Rows from block 5 of the image encoder of a small contrastive image-text model, named by matrix and row number. Each number is 50 + 15 x the weight over its row's rms, rounded and kept within 0 to 99. All counts start at 0. After the name is the row's rms in percent of the matrix's.
After each channel's rows are labels from the 100 images, of 14848, where the channel reaches its highest value: "top examples" is what is common among them; "place" is the part of the image that holds the peak. Only what is clearly more common there than usual is listed. The data: regions of photos with short descriptions (Visual Genome).
# conv: 3x3 conv (encoder.blocks.5.conv.weight, 288x288x3x3, each kernel summed), inputs 58-115

conv.232 088:61 36 69 57 72 48 43 43 31 59 44 41 33 60 43 45 40 38 37 86 45 46 52 48 45 62 45 56 69 48 49 38 31 43 37 36 43 36 66 35 40 44 32 44 31 57 33 71 53 42 51 64 47 70 53 36 55 53
top examples: text has "man"
place: top centre

conv.182 104:66 61 58 57 58 59 56 48 52 74 38 58 54 58 44 42 54 56 51 60 85 35 41 58 55 62 43 21 46 69 79 32 23 40 65 36 54 49 59 61 55 53 47 54 72 59 79 51 27 45 69 43 65 51 37 50 49 31
top examples: text has "man"
place: top centre

conv.31 088:64 46 58 44 58 76 34 39 53 47 55 25 61 45 51 56 43 61 42 69 59 57 56 32 87 33 60 74 58 53 37 40 54 41 41 34 40 11 45 51 23 76 65 42 44 51 30 50 25 45 43 58 64 40 49 46 57 44
top examples: text has "man"
place: top centre

conv.134 110:41 61 42 09 36 43 67 38 27 63 52 05 68 47 56 60 28 54 70 53 50 62 40 65 58 38 38 55 46 67 46 41 65 30 60 58 71 52 50 37 21 68 67 54 51 68 02 63 87 59 43 28 45 75 55 46 44 30
top examples: text has "horse"
place: bottom centre

conv.218 102:59 31 42 55 41 79 57 65 55 79 60 58 62 70 56 23 52 38 67 74 75 40 51 56 62 44 40 52 44 43 31 09 37 44 64 37 48 71 51 59 69 45 29 53 57 46 55 63 72 46 58 59 49 26 75 64 37 45
top examples: text has "man"
place: top centre

conv.70 097:56 55 38 49 06 59 41 42 29 81 23 25 71 76 57 51 44 60 58 43 37 72 59 30 72 40 47 32 29 49 23 44 41 60 54 56 58 59 45 53 25 72 50 52 30 58 58 50 60 42 39 34 43 56 65 52 61 62
top examples: text has "wearing"
place: centre; top centre

conv.54 095:56 64 42 38 57 58 58 45 34 80 58 67 51 63 42 56 38 63 69 46 61 38 60 46 54 19 46 27 36 73 56 45 54 50 49 42 69 74 73 36 62 49 79 47 55 67 65 54 47 73 82 66 51 59 57 76 56 55
top examples: text has "man"
place: top centre

conv.233 112:48 78 79 39 24 63 62 15 48 40 58 34 52 40 64 42 54 70 06 39 39 60 40 34 57 49 43 37 58 53 78 59 51 38 45 49 37 64 45 40 30 50 51 45 66 42 59 55 49 20 27 39 27 05 51 31 34 75
top examples: text has "sheep"
place: centre

conv.135 101:32 66 49 51 54 51 44 59 57 49 47 45 02 56 62 30 54 38 36 60 79 83 67 41 52 41 09 49 41 78 52 72 66 66 77 27 22 59 29 44 37 42 73 36 38 45 55 55 27 34 60 51 51 28 31 55 49 45
top examples: text has "man"
place: centre

conv.242 093:56 16 43 30 55 57 48 44 44 49 47 35 31 41 38 43 63 59 62 58 50 51 57 40 33 41 41 45 50 54 47 29 22 52 61 36 50 34 63 36 49 21 68 44 46 42 40 60 41 58 28 38 44 73 70 42 38 48
top examples: text has "man"; text has "wearing"; text has "black"
place: top centre

conv.249 090:45 52 46 46 26 56 45 55 00 38 36 36 45 67 32 27 22 44 50 70 45 59 56 31 46 46 62 43 44 54 16 57 34 48 36 44 81 46 52 55 45 41 63 49 41 55 21 72 36 57 45 42 57 43 24 51 51 45
top examples: text has "man"
place: top centre; top left

conv.211 101:63 18 37 49 68 51 73 56 55 40 54 37 48 55 56 63 51 59 42 44 68 51 75 38 36 58 76 46 37 63 65 35 40 89 39 53 42 57 25 60 00 63 48 46 50 37 57 38 18 18 68 55 71 30 63 57 52 58
top examples: text has "man"
place: centre; top centre

conv.155 081:72 39 24 41 57 38 53 50 52 24 40 19 45 48 64 61 34 38 37 61 50 42 33 47 60 40 41 60 56 65 92 47 25 44 52 47 73 67 56 44 40 68 44 33 13 34 39 71 44 31 54 71 32 51 45 57 51 29
top examples: text has "man"
place: top centre

conv.253 084:51 64 40 53 52 31 58 47 42 35 27 61 46 45 17 46 33 38 69 52 59 73 18 32 98 74 41 38 35 54 44 39 44 49 13 68 64 55 60 39 47 45 60 88 39 35 43 49 35 57 20 48 52 54 33 41 52 71
top examples: text has "man"
place: top centre