config = dict(
    embed_dim=256,
    encoder_norm='batchnorm',
    encoder_stem='deep',
)
Rows from block 7 of the image encoder of a small contrastive image-text model, named by matrix and row number. Each number is 128 + 32 x the weight over its row's rms, rounded and kept within 0 to 255. All counts start at 0.
After each channel's rows are labels from the 100 images, of 14848, where the channel reaches its highest value: "responds to" is what is common among them; "place" is the part of the image that holds the peak. Only what is clearly more common there than usual is listed. The data: regions of photos with short descriptions (Visual Genome).
# conv: 3x3 conv (encoder.blocks.7.conv.weight, 288x288x3x3, each kernel summed), inputs 116-173

conv.137 [153 110 175 185 107 129 126 170 173 157 166 107 129 100 107 188  64 109 111  85  82 132  87 163  95 148 134 129 107 129 118 140 141 115 162 114 136  52 100 128  95 104 119 134 104 133 125 126 167  92 119 181 159 102 115 153 131 158]
responds to: text has "blue"
place: centre

conv.136 [119 132 129 142 127  71 140 140 105 131 115  82 112  83 199  94 136 122  62 138 144 101 175  99 125  58 146  91  98 111  62  52 121 152 111 175 181  94 136 124 146 111 108  88 121 115 111 177  74 124 120 102  67 131  63 107 133 155]
responds to: text has "grass"; text has "green"
place: bottom left

conv.20 [161 141 141 140 125 192 112 125 142 118 156 150 142 155  74 149 143 101 178 106 149 139 145 108 151  97 120 161 148 112 120 110 100 161  52 157  80 122 136 119 164 109 101 156 112 128 165  88 128 162  68 109 122 119 103 100 141 195]
responds to: text has "man"; text has "shirt"
place: centre

conv.190 [152 103 178 121 110 137 141 128 126  60 116 186 150 144 174 160 161 152  66 122 144 176 166 142 177 118 141 115 178 200 127 128 168 107 138 138 109 146 159 120 122 139 138 135  92  79 152 152  89 118 176 120 128  99 107 112 127 167]
responds to: text has "man"
place: centre

conv.42 [ 81 126 136  52 119 124 156 111 139  88 155 183 149 137 129 153 154  90  91 146  98 129  83 125 113  82 101 186 101  62  97 150 151 114 166 122  70  95  82 197 112 154 168 182 127 132 123 157 124 101 136 187 115 130 120 184 120  90]
responds to: text has "man"
place: centre

conv.117 [151 136 123 161 134 130 115 150 142 154  45  96 188 137 128 115  71  91 107  50  54  62 159 115 123 138 131  72 132 145 107 131 140 150 109 156 109 140 137  68 107  93 107 116  98 159  64 122 137 157 120 110 175  61  53 157  85 168]
responds to: text has "white"
place: centre

conv.51 [171 135 165 161 138 163 168 128 135 119  71 115 171 153 152 112 106 105 120  67 137 125 173 156 192 165  98  69 174 127 140 120 107 128 132 165 140 156  99  51  94  80  79  62 102 155 106  85 134 134 132 147 140 118 101 129  79 133]
responds to: text has "sign"
place: centre

conv.23 [121 153  96 141  41 165  60  99 123 114 178  86 190 170 167  75 141 149 127  36 122 131 114 155 165 136 125  88 107 107  79 146 130 129  70 109 186 145  79 158 129 208 170  99 130 103  73 116 155 116 105 132 115 113 164  76 122 131]
responds to: text has "sheep"
place: centre

conv.14 [131 129 131  64 132 105 157 150 102 151 179 168  94  80  79 137 127 148 169  72 135 142  86 117 168  60 174 185 191 159  94  98 103 176 117 127 100  47 100  65 139 113 130  98 124 133 162 140 143  59  91  47 119 121 125 124 154 126]
responds to: text has "man"
place: centre

conv.173 [117 161  54 138 170  82 155 100 152 141 143  59 175 106 128 140  96 125 199 134 121 152 174 130 133 115 120 138 145 165 133 166 157 147 127 125 103  99 127 163 126 109 170 159 153  69 121 139 182 164 142 144 121 152  95 159  90 150]
responds to: text has "man"
place: centre

conv.130 [103 150 171 154 116 126 129 166 144 146 168 111 183 148 183  73 134 145 142  77 170 131 118 153 119 183 125 111 121 115  95 141 162 131 144 178 187 169 115 112  92 180 153  86 109  60  51 136 138  74 150 137 138 106 132 122 136 121]
responds to: text has "sheep"
place: centre

conv.187 [122 168 138 112 121 129 115 159 195 151 120 146 102 169 109 118 146 117 176 127 164 129 138 135 123 162 120 207 139 109 142 201 166 107 176  91 138 174 123 170 102 158 144 162 157  90  73 175 156 143 151 137 142 138 121 153 128 131]
responds to: text has "clock"
place: centre

conv.120 [139  90 105 113  50 101  59 138 124 149 144 144 152 137 165 147 178 145 151 107 169 158  64 132 107 137 114 106 110 151 150 134 125 123 104  33  97  84 153 129 130 124 124 144  76  75 164 141 111 108 137  66 167 131 156 125 132 119]
responds to: text has "sheep"
place: centre; top centre

conv.171 [147  87  79 171 182 105 136 133 151 150 106  99 125 143 137 110 112 128 106  77 150 164 102 153 133 123 126 137 101 107 152 105  83 141  70 161 128 118  80 125  53 101 131 108 124 110  91  76 149 157  97 175  92 134 130 168 117 149]
responds to: text has "red"
place: centre

conv.217 [ 60  69 102 147 139  99 131 158 140  66 120 140 115 189 168 141 118 134 169 111  94 112  67 128  61 164 135 148  82 153 152  92 123 128 114 146 122 128 116 144  47 156  55 118 151 146 102  51 123 141 140 143 155 100 126 159 156 169]
responds to: text has "wearing"; text has "man"
place: top left

conv.73 [131 157 143 134  70 170  55 149 115 115 149 128 153 145 134 133 135 163 131 105 128 120  80 123 134 161  92  92 104 146 175 123  59  86  80  80 132  87 112 152 146 167 104  81 118 126 116 140 119 105 121 139 122 124  91  92 114 108]
responds to: text has "sheep"
place: centre

conv.200 [163  71 121 120 125 125 130 172  49 130 101  81 117  89 171 156 162 142  96  97 130  85  90 128 112  22  87 159  90 124 169 111  44 152 102 163 118  71  72 147 157  85 127 162 143 185 171 166 111 180 100  96 116 148 103 161 148 119]
responds to: text has "blue"; text has "man"
place: top centre

conv.272 [157 117 127  93 133 107 140 107 127  91 116 167  98  65 178 176 172 143 154 136 169 143 112 150 162  35 190 110 108 148 119 102  93 135  80 141 114  66  77 124 116 134 133 149 108 158 146 155  85 108 131 122  89 158 107 144 135 155]
responds to: text has "man"
place: centre

conv.16 [147 117  94 169 183 121 150 121 150 124  77  83 148 137 108 100 116 113 126  94 146 129 127 129 138 126  80 144 117 152 116 113 126 142  91 178 139 155  96  79  81 100 135 114  96 141 102  70 129 175 137 147  97 123 147 176  94 167]
responds to: text has "sign"; text has "red"
place: centre

conv.8 [161 184 144 138  73 179 137 137 156 131 175 182 172 171 170 118 137 122 119 128 165 146 108 167 107 162 158 151 143 165 102 148 142  63 103 134 160 167  92 140 150 199 158 147 123  93 152 168 105 129 172 150 134 122 140 160 102 137]
responds to: text has "sheep"
place: centre

conv.163 [121 148 154  58 145 118 125 134 122  77 162 118 160 154  89 129 149 152 176 128 134 152  57 113 117 162  81 111 126 135 144 119 122  59 116 182 152 143 145  83  81 138  76  67 138  70  92 154 124  68 186 180 170 105 134 120 130 125]
responds to: text has "sheep"
place: centre

conv.235 [ 76 151 159 139 119  88  55  75 115 126 124 125 153 109 135  90 141 166 150 145 112 129 143 123 142  95 186 136 103 147 132 112 144 148 157 109 118 192 154 143 167 139 134  74 106 111 140 127 130 131  55 118 112 190  80 115 134 103]
responds to: text has "man"
place: top centre

conv.234 [157 122 185 149  92 114 127 128 174 172 159 140 119  55 186 133 126 123  70 115  76 123 101 207  62 133 113 134  70 158 136 136  80 100 106 111 139  67  66 175  93 182 171 121 118 112 131 128 189  86 155 181 140 105 133 120 104  93]
responds to: text has "zebra"
place: centre

conv.65 [151 113 115 145 143  53 139  99 160 215 104  88 110 148 164 159 129 110 150 106 113 122 188 102  58 110 114 166  99 180 144 205 144 158 198 133  75 142  98 152 147 118 148 166 122 156 117 145 145 124 146 112 107 139 108 133 150 107]
responds to: text has "clock"
place: centre

conv.12 [ 91 172 136  63 128 147 155 129 101 114 128 144 101 117 141  87 148 161 107  43  95 148 161 159 176 106 143 142 183 176 121 115  99 133 118 128 146 135 107 146 177 129  88  87 147  66 143 121  92  84  95 113 190 143 127 104  97 129]
responds to: text has "elephant"
place: centre