python train.py --dataset="regions of photos with short descriptions (Visual Genome)" --tokenizer="word" --embed_dim=256 --encoder_kernel_size=3 --text_encoder_width=256 --text_encoder_bias="qkv" --text_encoder_parallel_block=false --eps=1e-08 --weight_decay=0.0
Rows from block 9 of the image encoder of a small contrastive image-text model, named by matrix and row number. Each number is 500 + 25 x the weight over its row's rms, rounded and kept within 0 to 999. All counts start at 0. Numbers have three digits each. After the name is the row's rms in percent of the matrix's.
After each channel's rows are labels from the 100 images, of 14848, where the channel reaches its highest value: "top examples" is what is common among them; "colour at peak" is the nearest of a few named colours to the mean colour under the peak. Only what is clearly more common there than usual is listed. The data: regions of photos with short descriptions (Visual Genome).
# conv: 3x3 conv (encoder.blocks.9.conv.weight, 288x288x3x3, each kernel summed), inputs 216-287

conv.230 099:506512524486514519468538495497465479515486518479543511514508489494522472560478513464474497490475467500570530500544537488470587498487476505504514525520504494487483474505501483465485472495460513501576486492506481498484
top examples: text has "blue"; text has "man"; text has "wearing"
colour at peak: black

conv.46 103:506533497511473532507463497488470449493474527480491479462445456482476469518486496497508547571514510503501518428529511469468485460457504502448471493514501500534450487517502448480499482512490530467475505485473491512522
top examples: text has "clock"
colour at peak: black

conv.154 103:491496522439525512492491508516494508538489491487494498496475507478526493509459512472473504504504458456531509495539493492504484491502518512498497543470463467496513473501484499506552485490489517475513517417507528473464
top examples: text has "brown"
colour at peak: brown; black

conv.31 105:496522556463530490503494519492517514491507497486505493512477517499548507518504499503488487510504480496525501478502499536499492505515529489496512581481474513522517487512477473494507512487498536472488538432506517476482
top examples: text has "brown"
colour at peak: black

conv.195 081:500513491549480485507497499488490481479458500516475526521480495517506453487519524573488492510486495480506518509470486508500481452555469481475545493465484483562509570473492488483486505466501460447477498491518550456465
top examples: text has "man"
colour at peak: white

conv.168 100:512481487513517494471491508479546505500517460495506500497526509538495558498524462508436475475537492505499489497477510513465512507522500510530518473491499511454535503459483509504494517507499517503512515493521458528509
top examples: text has "red"
colour at peak: red

conv.258 093:503536497536478517484487526519463500531475477519454541520504501507521494528498495538484482502488500468541543504537537485496505468536484485501560479459504463511511518518518495473532507481460471454493495474424485450473
top examples: text has "man"
colour at peak: black

conv.216 103:488487502473488487505514487490547492497490496487517485483471482499491511503498471516495510502522481486480470442488500500501473499505525483491450525471470475521496486494471477516537528479503550466493495486529516515463
top examples: text has "train"
colour at peak: black

conv.6 098:490527506490470491509491520535504474512510520521476488491508472470512476540540480499541514547498527487503497467504535495492501502467516487474473523505515482513468456534503456483523535503474540506477517503456493510493
top examples: text has "black"
colour at peak: black

conv.78 096:555504506491524504516473522510508555463518493532510478498484533537501525476513504521505498534488520500479505504493477493540470488511533531479480491469517511501553483519507492530479525533539503480459506471516512512550
top examples: text has "red"
colour at peak: brown

conv.177 100:480516499493542501499496506465497495535491506439515513472479488491524488529453468465460513529566507499585512481525494493481527477497506512473492500539494514484508495521515476507490490514509554515474545455515492508511
top examples: text has "elephant"; text has "horse"; text has "brown"
colour at peak: black

conv.260 097:484459492495539472500504504495532476466495559484504487468486462478503448533522503496513477487463487498503491481456535515454512472454519567503490506515530498477479500491468521473496487526511519513522539516553462487542
top examples: text has "trees"
colour at peak: black

conv.241 102:503533513501495529445530517492432491516504494495483539524525501506519503570487473493477487499487507503554540507537567477476555485509475478492532490505521493482498492518525486452465489498436492521505506487430443491500
top examples: text has "blue"; text has "man"
colour at peak: black

conv.210 100:477488469503466508524475507557510507576468498497489493438466471436490477498490503460501523516538483470517477510580457485497464497467528531448451494485466444472496512549524539500562502517492512471499523502504489499485
top examples: text has "zebra"; text has "horse"
colour at peak: brown

conv.99 098:498504480493503485487527496459513500451513486480533522490477496482499485495505508520492508485495463483497485471461470516484506487510433445476471487490482518554482522474452497482472505451497488508497501529553543466461
top examples: text has "white"
colour at peak: white

conv.64 099:515548507499479524478499581544485525522509483549428561506525500514523518540531480521514504529503508448514513505509540504485492479515502495511536498481539476515521498525513501456505537482457481502492543483452462466493
top examples: text has "man"
colour at peak: black

conv.169 103:498496509498465476523530474477471506476490493525514478522495517501482501476519505528516488493488505517435465518459487493529476514507499477492490514497470547515502514461500478528485487473524484479501467506511534487516
top examples: text has "white"
colour at peak: pink; white

conv.209 100:549501520505513466505482502473477505446503501479522470507483512520518470469473535509503479523454509497527511521528472490570499507478516496493501503480521516498517503510534483501470538523511492462492465475491505493521
top examples: text has "yellow"
colour at peak: yellow; orange

conv.77 100:598505526482508486508494511479476495443499512495527463538498540518508482487478510507498468518456503526530541508527502493537516517474512507470491498474525519485515468520544473505465541544522491465493477476495481498527
top examples: text has "yellow"
colour at peak: orange

conv.261 103:522497504485498550485504492498512522517462445507518507490493502536489548508512484492493516489507502493484516499490520488479506509537508496543509504480495487479533488454468496531520456466505507496556492484533509522492
top examples: text has "red"
colour at peak: red

conv.95 100:523487497513494512500481517549540508516481494533475481495508503497482534506538445503473502520525514523474498467498524509450500519498541536520503490508493486447518478502498507503523526516499516515507524523502441545516
top examples: text has "red"
colour at peak: red

conv.11 104:492505523481529508484488512461498507517502491454504518496484503519536518522495462455476511502558509494534509463503506524461517483518532484516524515525509522490526482494477456492493487502487536518514549446497493510516
top examples: text has "red"
colour at peak: red

conv.26 102:506501516474503510453535520531482514525493491505500553497500493484519498530500503470495501469497480442512488489494511493477501487500476512507495532482505469501504474512482508455507483473444507500517514507506503468458
top examples: text has "blue"
colour at peak: black

conv.246 096:510521522485492491519479585510483559544525526516465524486532508491520501520509520491536479493523487480499468528498516531513488498517558496506505521507556505519529508515487506499506506513511496518501569493468527477549
top examples: text has "horse"; text has "brown"
colour at peak: black

conv.133 098:471503491512500476502465519522505503575526512468494492465505475445514455494477533475528485493517504437526479520544483508517486475471528498484480496489508467491485508530509518474533477507488494486477528486463490483508
top examples: text has "horse"; text has "brown"
colour at peak: brown

conv.74 100:522539521509476485459559514505458483514509493520494543522519487494516469543514507523513488518470520480533507513506529467504535506493460470490505517502535480536460498518520480462485523468446495509526476524468490481487
top examples: text has "blue"
colour at peak: black

conv.39 099:499505526508515469446496505454495487487521485430522516496475470518514469533507505490507494506492512488544496475507516491510529503480496462513520520512513512527499500481499455466482506464436544499525508480501493511489
top examples: text has "black"
colour at peak: black

conv.259 108:494484462496476481483463504518510489502496518479478495428485435475472456511498500482508509532501515480490472475500488455499482473446511519475426485512514471489480469507509462461494520513476534497470511504503485518503
top examples: text has "train"
colour at peak: black

conv.222 101:489499495506499502545525508503476552508529504523499493515527533520507532460471539490505485446487486489477479601503477512527464495532502503513518499479492507490538519513505542527501461505532431504507485482496535465525
top examples: text has "man"
colour at peak: pink

conv.125 100:488452475512497450531483505538560486506516470511499455486531502467489482479502476504502445474494498498510469514500469505542489531473538509475481483489486479449495509507530518506519552509505511494471507514519451525504
top examples: text has "sheep"
colour at peak: brown

conv.274 101:509496498489556459503495543486524504511523523473515498496530504494535480512478520499482444471505469480562501538499493539495520479497501516495504495508518526491514529500517535475505529511513499518490560483533493478497
top examples: text has "horse"
colour at peak: black

conv.153 100:496493510499497449460517505499526466513510515471530506505556480484512469527521485483497471496469506523527479517489529478486573533464457504518497506516529513489491509502526495444472548516481524551525494537523458531483
top examples: text has "blue"
colour at peak: black