From a checkpoint of a small contrastive image-text model: text encoder activation geglu, 78.5 epochs.
Rows from block 5 of the image encoder of a small contrastive image-text model, named by matrix and row number. Each number is 50 + 10 x the weight over its row's rms, rounded and kept within 0 to 99. All counts start at 0.
After each channel's rows are labels from the 100 images, of 14848, where the channel reaches its highest value: "patch colour" is the nearest of a few named colours to the mean colour under the peak. Only what is clearly more common there than usual is listed. The data: regions of photos with short descriptions (Visual Genome). In brackets: how many of the 100.
# conv: 3x3 conv (encoder.blocks.5.conv.weight, 288x288x3x3, each kernel summed), inputs 58-115

conv.279:59 54 56 49 63 51 49 54 59 61 35 72 57 49 55 48 35 51 62 51 38 50 42 52 48 40 67 53 63 49 61 59 52 48 50 57 49 56 57 46 62 56 53 49 67 48 56 39 62 52 51 52 46 43 29 56 57 49
patch colour: brown (62)

conv.110:53 43 56 48 47 57 59 46 45 62 43 53 57 51 53 48 51 42 35 47 46 53 51 49 59 56 62 43 63 43 46 28 27 57 60 69 65 45 61 57 53 49 48 39 29 56 34 48 52 51 46 52 39 47 51 43 57 58
patch colour: grey (61)

conv.0:59 50 52 51 72 36 55 67 76 65 66 70 53 35 42 63 58 56 56 43 46 49 49 63 39 61 61 59 53 34 44 56 34 35 59 46 44 67 66 54 46 48 36 48 50 54 36 50 53 51 42 37 45 45 46 40 41 45
patch colour: grey (62)

conv.188:35 65 43 55 50 55 32 51 39 51 33 55 63 56 56 37 37 57 28 55 42 66 44 41 45 48 55 31 39 54 45 50 36 47 61 24 65 40 41 44 56 69 53 29 54 52 66 49 40 58 46 40 51 62 62 58 46 53
patch colour: pink (29)

conv.226:48 68 41 42 49 48 46 35 42 42 64 49 33 33 31 44 27 42 49 49 49 48 66 53 59 47 42 38 65 50 71 40 62 40 49 63 35 44 60 54 44 37 29 40 48 52 43 55 50 34 61 44 64 46 74 53 47 50
patch colour: pink (32)

conv.183:31 48 27 48 65 53 38 65 52 64 61 61 49 48 40 53 58 26 52 43 55 47 41 51 57 51 48 50 53 51 69 40 50 46 42 67 57 60 56 46 44 27 44 52 36 33 56 59 36 45 52 43 58 42 57 54 54 51
patch colour: red (47)

conv.19:62 63 42 42 47 38 51 44 54 47 34 57 54 39 57 40 55 54 44 40 44 63 30 56 63 48 56 59 57 56 31 39 50 58 51 50 26 52 61 54 48 40 56 51 54 54 48 57 21 65 42 47 41 44 33 46 42 42
patch colour: white (27)

conv.62:31 49 50 54 46 51 50 47 57 44 51 38 40 67 41 57 47 37 60 49 47 60 47 52 61 35 50 45 53 49 42 48 52 34 59 46 26 40 40 51 46 39 52 52 42 47 61 57 63 44 41 56 35 39 52 58 50 52
patch colour: black (41)

conv.243:34 55 40 45 54 47 44 48 47 61 45 42 59 52 53 48 30 26 31 60 36 44 44 43 53 43 52 57 58 62 56 40 52 46 41 36 51 51 71 50 54 55 51 45 51 43 60 61 46 50 49 62 66 58 52 51 45 44
patch colour: pink (26)

conv.128:53 57 56 44 54 47 66 46 48 42 42 54 53 60 48 63 52 62 43 36 45 44 35 49 54 54 47 47 64 44 47 43 49 59 55 55 46 54 48 47 55 50 17 42 58 56 47 60 37 44 35 53 63 28 52 25 50 43
patch colour: grey (63)

conv.277:35 41 61 46 52 30 53 41 40 39 37 55 53 52 43 64 32 51 57 52 45 40 53 42 51 33 62 44 64 57 59 62 58 50 66 63 52 61 41 51 40 53 38 37 65 48 52 50 45 36 31 65 64 47 41 48 60 53
patch colour: grey (60)

conv.177:56 62 42 48 45 39 66 51 52 54 57 55 51 51 58 56 55 44 30 54 54 43 42 60 47 32 52 46 51 48 61 45 66 38 58 56 46 55 47 63 34 41 32 51 54 46 41 63 38 46 53 42 43 48 54 50 51 52
patch colour: pink (33); white (25)

conv.247:49 52 63 59 52 61 46 40 49 61 36 43 41 58 52 64 64 54 33 31 54 29 46 43 47 47 47 54 35 52 38 57 29 50 62 35 51 55 49 44 40 43 50 47 60 67 53 55 50 61 60 43 40 46 42 59 63 46
patch colour: black (58)

conv.141:66 66 52 41 47 48 58 48 34 48 61 48 57 76 44 38 44 50 44 42 46 42 50 46 47 60 54 43 54 58 43 30 61 51 53 48 47 57 59 68 54 54 64 45 60 43 52 54 50 58 46 53 56 63 46 68 39 36
patch colour: grey (64)

conv.200:61 56 57 54 62 63 54 57 58 47 35 53 45 54 43 27 57 46 39 46 44 47 52 45 65 41 49 29 70 32 47 58 63 57 48 66 54 39 41 44 54 46 43 37 52 47 36 61 54 25 49 56 65 68 41 41 51 65
patch colour: grey (64)

conv.86:50 42 36 63 49 39 59 52 54 55 44 41 55 59 60 48 32 67 61 52 45 64 54 38 64 65 48 47 58 23 47 49 32 70 44 59 41 48 56 41 62 51 60 46 64 44 25 59 44 43 55 42 41 37 67 41 37 37
patch colour: red (30)

conv.76:63 60 69 58 67 51 57 50 61 47 47 26 50 28 33 55 55 44 53 45 66 52 67 56 55 22 49 43 57 62 51 63 43 63 41 41 53 51 40 56 55 37 49 51 42 56 53 60 57 39 31 43 44 45 46 55 55 65
patch colour: black (37)

conv.79:82 58 41 54 37 50 68 56 49 50 50 49 56 55 57 38 36 60 52 39 41 49 35 23 41 46 46 43 54 62 54 53 69 50 60 46 60 52 32 41 57 67 49 61 50 51 57 32 47 55 45 57 55 20 42 54 45 54
patch colour: pink (25)

conv.43:58 50 46 42 33 44 62 42 48 52 46 63 50 62 67 47 34 60 49 28 46 54 42 38 62 29 54 51 69 52 63 45 44 38 68 33 50 54 50 43 46 49 51 52 39 34 48 56 59 55 60 52 46 34 47 53 53 55
patch colour: white (28)