{
  "model": "contrastive image-text model",
  "dataset": "regions of photos with short descriptions (Visual Genome)",
  "train_examples": 50862,
  "image_size": 40,
  "crop_scale_min": 0.5,
  "horizontal_flip": true,
  "color_jitter": 0.1,
  "tokenizer": "word",
  "vocab_size": 6471,
  "loss": "sigmoid",
  "embed_dim": 256,
  "encoder_arch": "vgg",
  "encoder_norm": "batchnorm",
  "encoder_activation": "prelu",
  "encoder_depths": [2, 2, 6, 2],
  "encoder_kernel_size": 3,
  "encoder_stem": "deep",
  "encoder_widths": [96, 160, 288, 512],
  "encoder_downsampling": "avg",
  "text_encoder_causal": false,
  "text_encoder_width": 256,
  "text_encoder_layers": 6,
  "text_encoder_norm": "layernorm",
  "text_encoder_norm_position": "pre",
  "text_encoder_activation": "geglu",
  "text_encoder_mlp_ratio": 2,
  "text_encoder_head_dim": 32,
  "text_encoder_fused_qkv": true,
  "text_encoder_bias": "qkv",
  "text_encoder_qk_norm": false,
  "text_encoder_parallel_block": false,
  "text_encoder_inner_norm": false,
  "text_encoder_positions": "learned",
  "init": "xavier_uniform",
  "residual_init": "scaled_by_depth",
  "optimizer": "adamw",
  "lr": 0.001,
  "beta1": 0.9,
  "beta2": 0.98,
  "eps": 1e-08,
  "steps": 15600,
  "batch_size": 256,
  "epochs": 78.5,
  "lr_schedule": "wsd_sqrt",
  "decay_fraction": 0.4,
  "final_lr_fraction": 0.05,
  "warmup_steps": 780,
  "weight_decay": 0.0
}
Rows from block 2 of the image encoder of a small contrastive image-text model, named by matrix and row number. Each number is 128 + 24 x the weight over its row's rms, rounded and kept within 0 to 255. All counts start at 0. Numbers have three digits each.
After each channel's rows are labels from the 100 images, of 14848, where the channel reaches its highest value: "peak at" is the part of the image that holds the peak. Only what is clearly more common there than usual is listed. The data: regions of photos with short descriptions (Visual Genome). In brackets: how many of the 100, against the usual share in percent.
# conv: 3x3 conv (encoder.blocks.2.conv.weight, 160x96x3x3, each kernel summed), inputs 0-47

conv.88:138137118141098143121125133143123132121138135056112130119105073126096131119130119074125127136109061144118126125142125149118128057147123114115112
peak at: bottom left (36 vs 12.3); bottom centre (30 vs 10.5)

conv.24:151079173100147120097144131131117121110110102128113100085109126111124134111137101131096095136096133128126138127128118118138122161148119122109125
peak at: top right (29 vs 12.3)

conv.25:149140082098134144071132140122163041125139094089126111092121097088107120170139102086135121151137117166095126131121116121153142093146140134149126
peak at: bottom right (32 vs 12.3)

conv.18:134068141115134093016125149100136135124130117119096042124124110132108147138123109134134162146130128112126122161111126117119141117131098142124092
peak at: bottom right (31 vs 12.3)

conv.75:130103117119128132138151123153146109116132128136150148074070142161144114100130134115112128110103180091121108104145122123111154124095173114115122
peak at: top centre (26 vs 10.5)

conv.9:147141087150144136121110080143122160122162123094120154130090097140160120133108103108118154126117111121177125127094111110136094100161122111081126
peak at: middle right (28 vs 10.5)

conv.21:139130133155099106135102144112076113112154122108129161102152087130109123131073121137119148154128066138140131129074122083121170097121127135101152
peak at: bottom right (34 vs 12.3)

conv.137:106107145117101086136132163137148145147136156128117152096089138156109117124157104123119099120112132108143142080131129120134096174097126154116097
peak at: top right (34 vs 12.3)

conv.120:091092081120118112118143150101126121142128119071122130128125109141150112115145139133147136133106116128132123110141128136121138070136118117130129
peak at: bottom centre (44 vs 10.5)

conv.50:148125099117104115114108135112134119136153117113132107133180119092132115131105060139118127147154124154123171193145111160095130123130151138142149
peak at: bottom left (38 vs 12.3)

conv.85:129136128104127124132137127152119114126140114064108153108105024136159128092148126129135144089117078062137137114128118126112130092119139101101112
peak at: bottom left (66 vs 12.3)

conv.102:089101138131145096111116141126170142102143120113112100139118102127129133125146138128173105112095082183133114133192124132132134124155072132108140
peak at: bottom centre (32 vs 10.5)

conv.121:115141075151146137147128158125133142143122125122071118156120130126104105130109136138118118135112148116108156129080120158124175171119127104094112
peak at: top centre (29 vs 10.5)

conv.141:096098118162108102095069081116137148137093112123117085147133142121144154100170173133149141148143125123119124106152131140104085129139102148136101
peak at: middle left (26 vs 10.5)

conv.59:132146132147092136134127139126165091139075122117131118119124141139163143116136131096140117109129127100169143116099123121137108148108148117159132
peak at: top left (30 vs 12.3)

conv.39:115147125127105149118139065113097131142121124146141119128116118147138133152132097106137121158144130172098136136136112084105037144101122106129132
peak at: middle right (29 vs 10.5)

conv.116:116141171138146112124138122100140104163126158145128075115109135094122095107118111140137104101119115045113155107132123112137091201141130140142099
peak at: top right (29 vs 12.3)

conv.4:165132097107106181139130130120145104134112087103134112101161144065132138116125128127106099098121147160125152115082129131139140090124147105130137
peak at: bottom right (39 vs 12.3)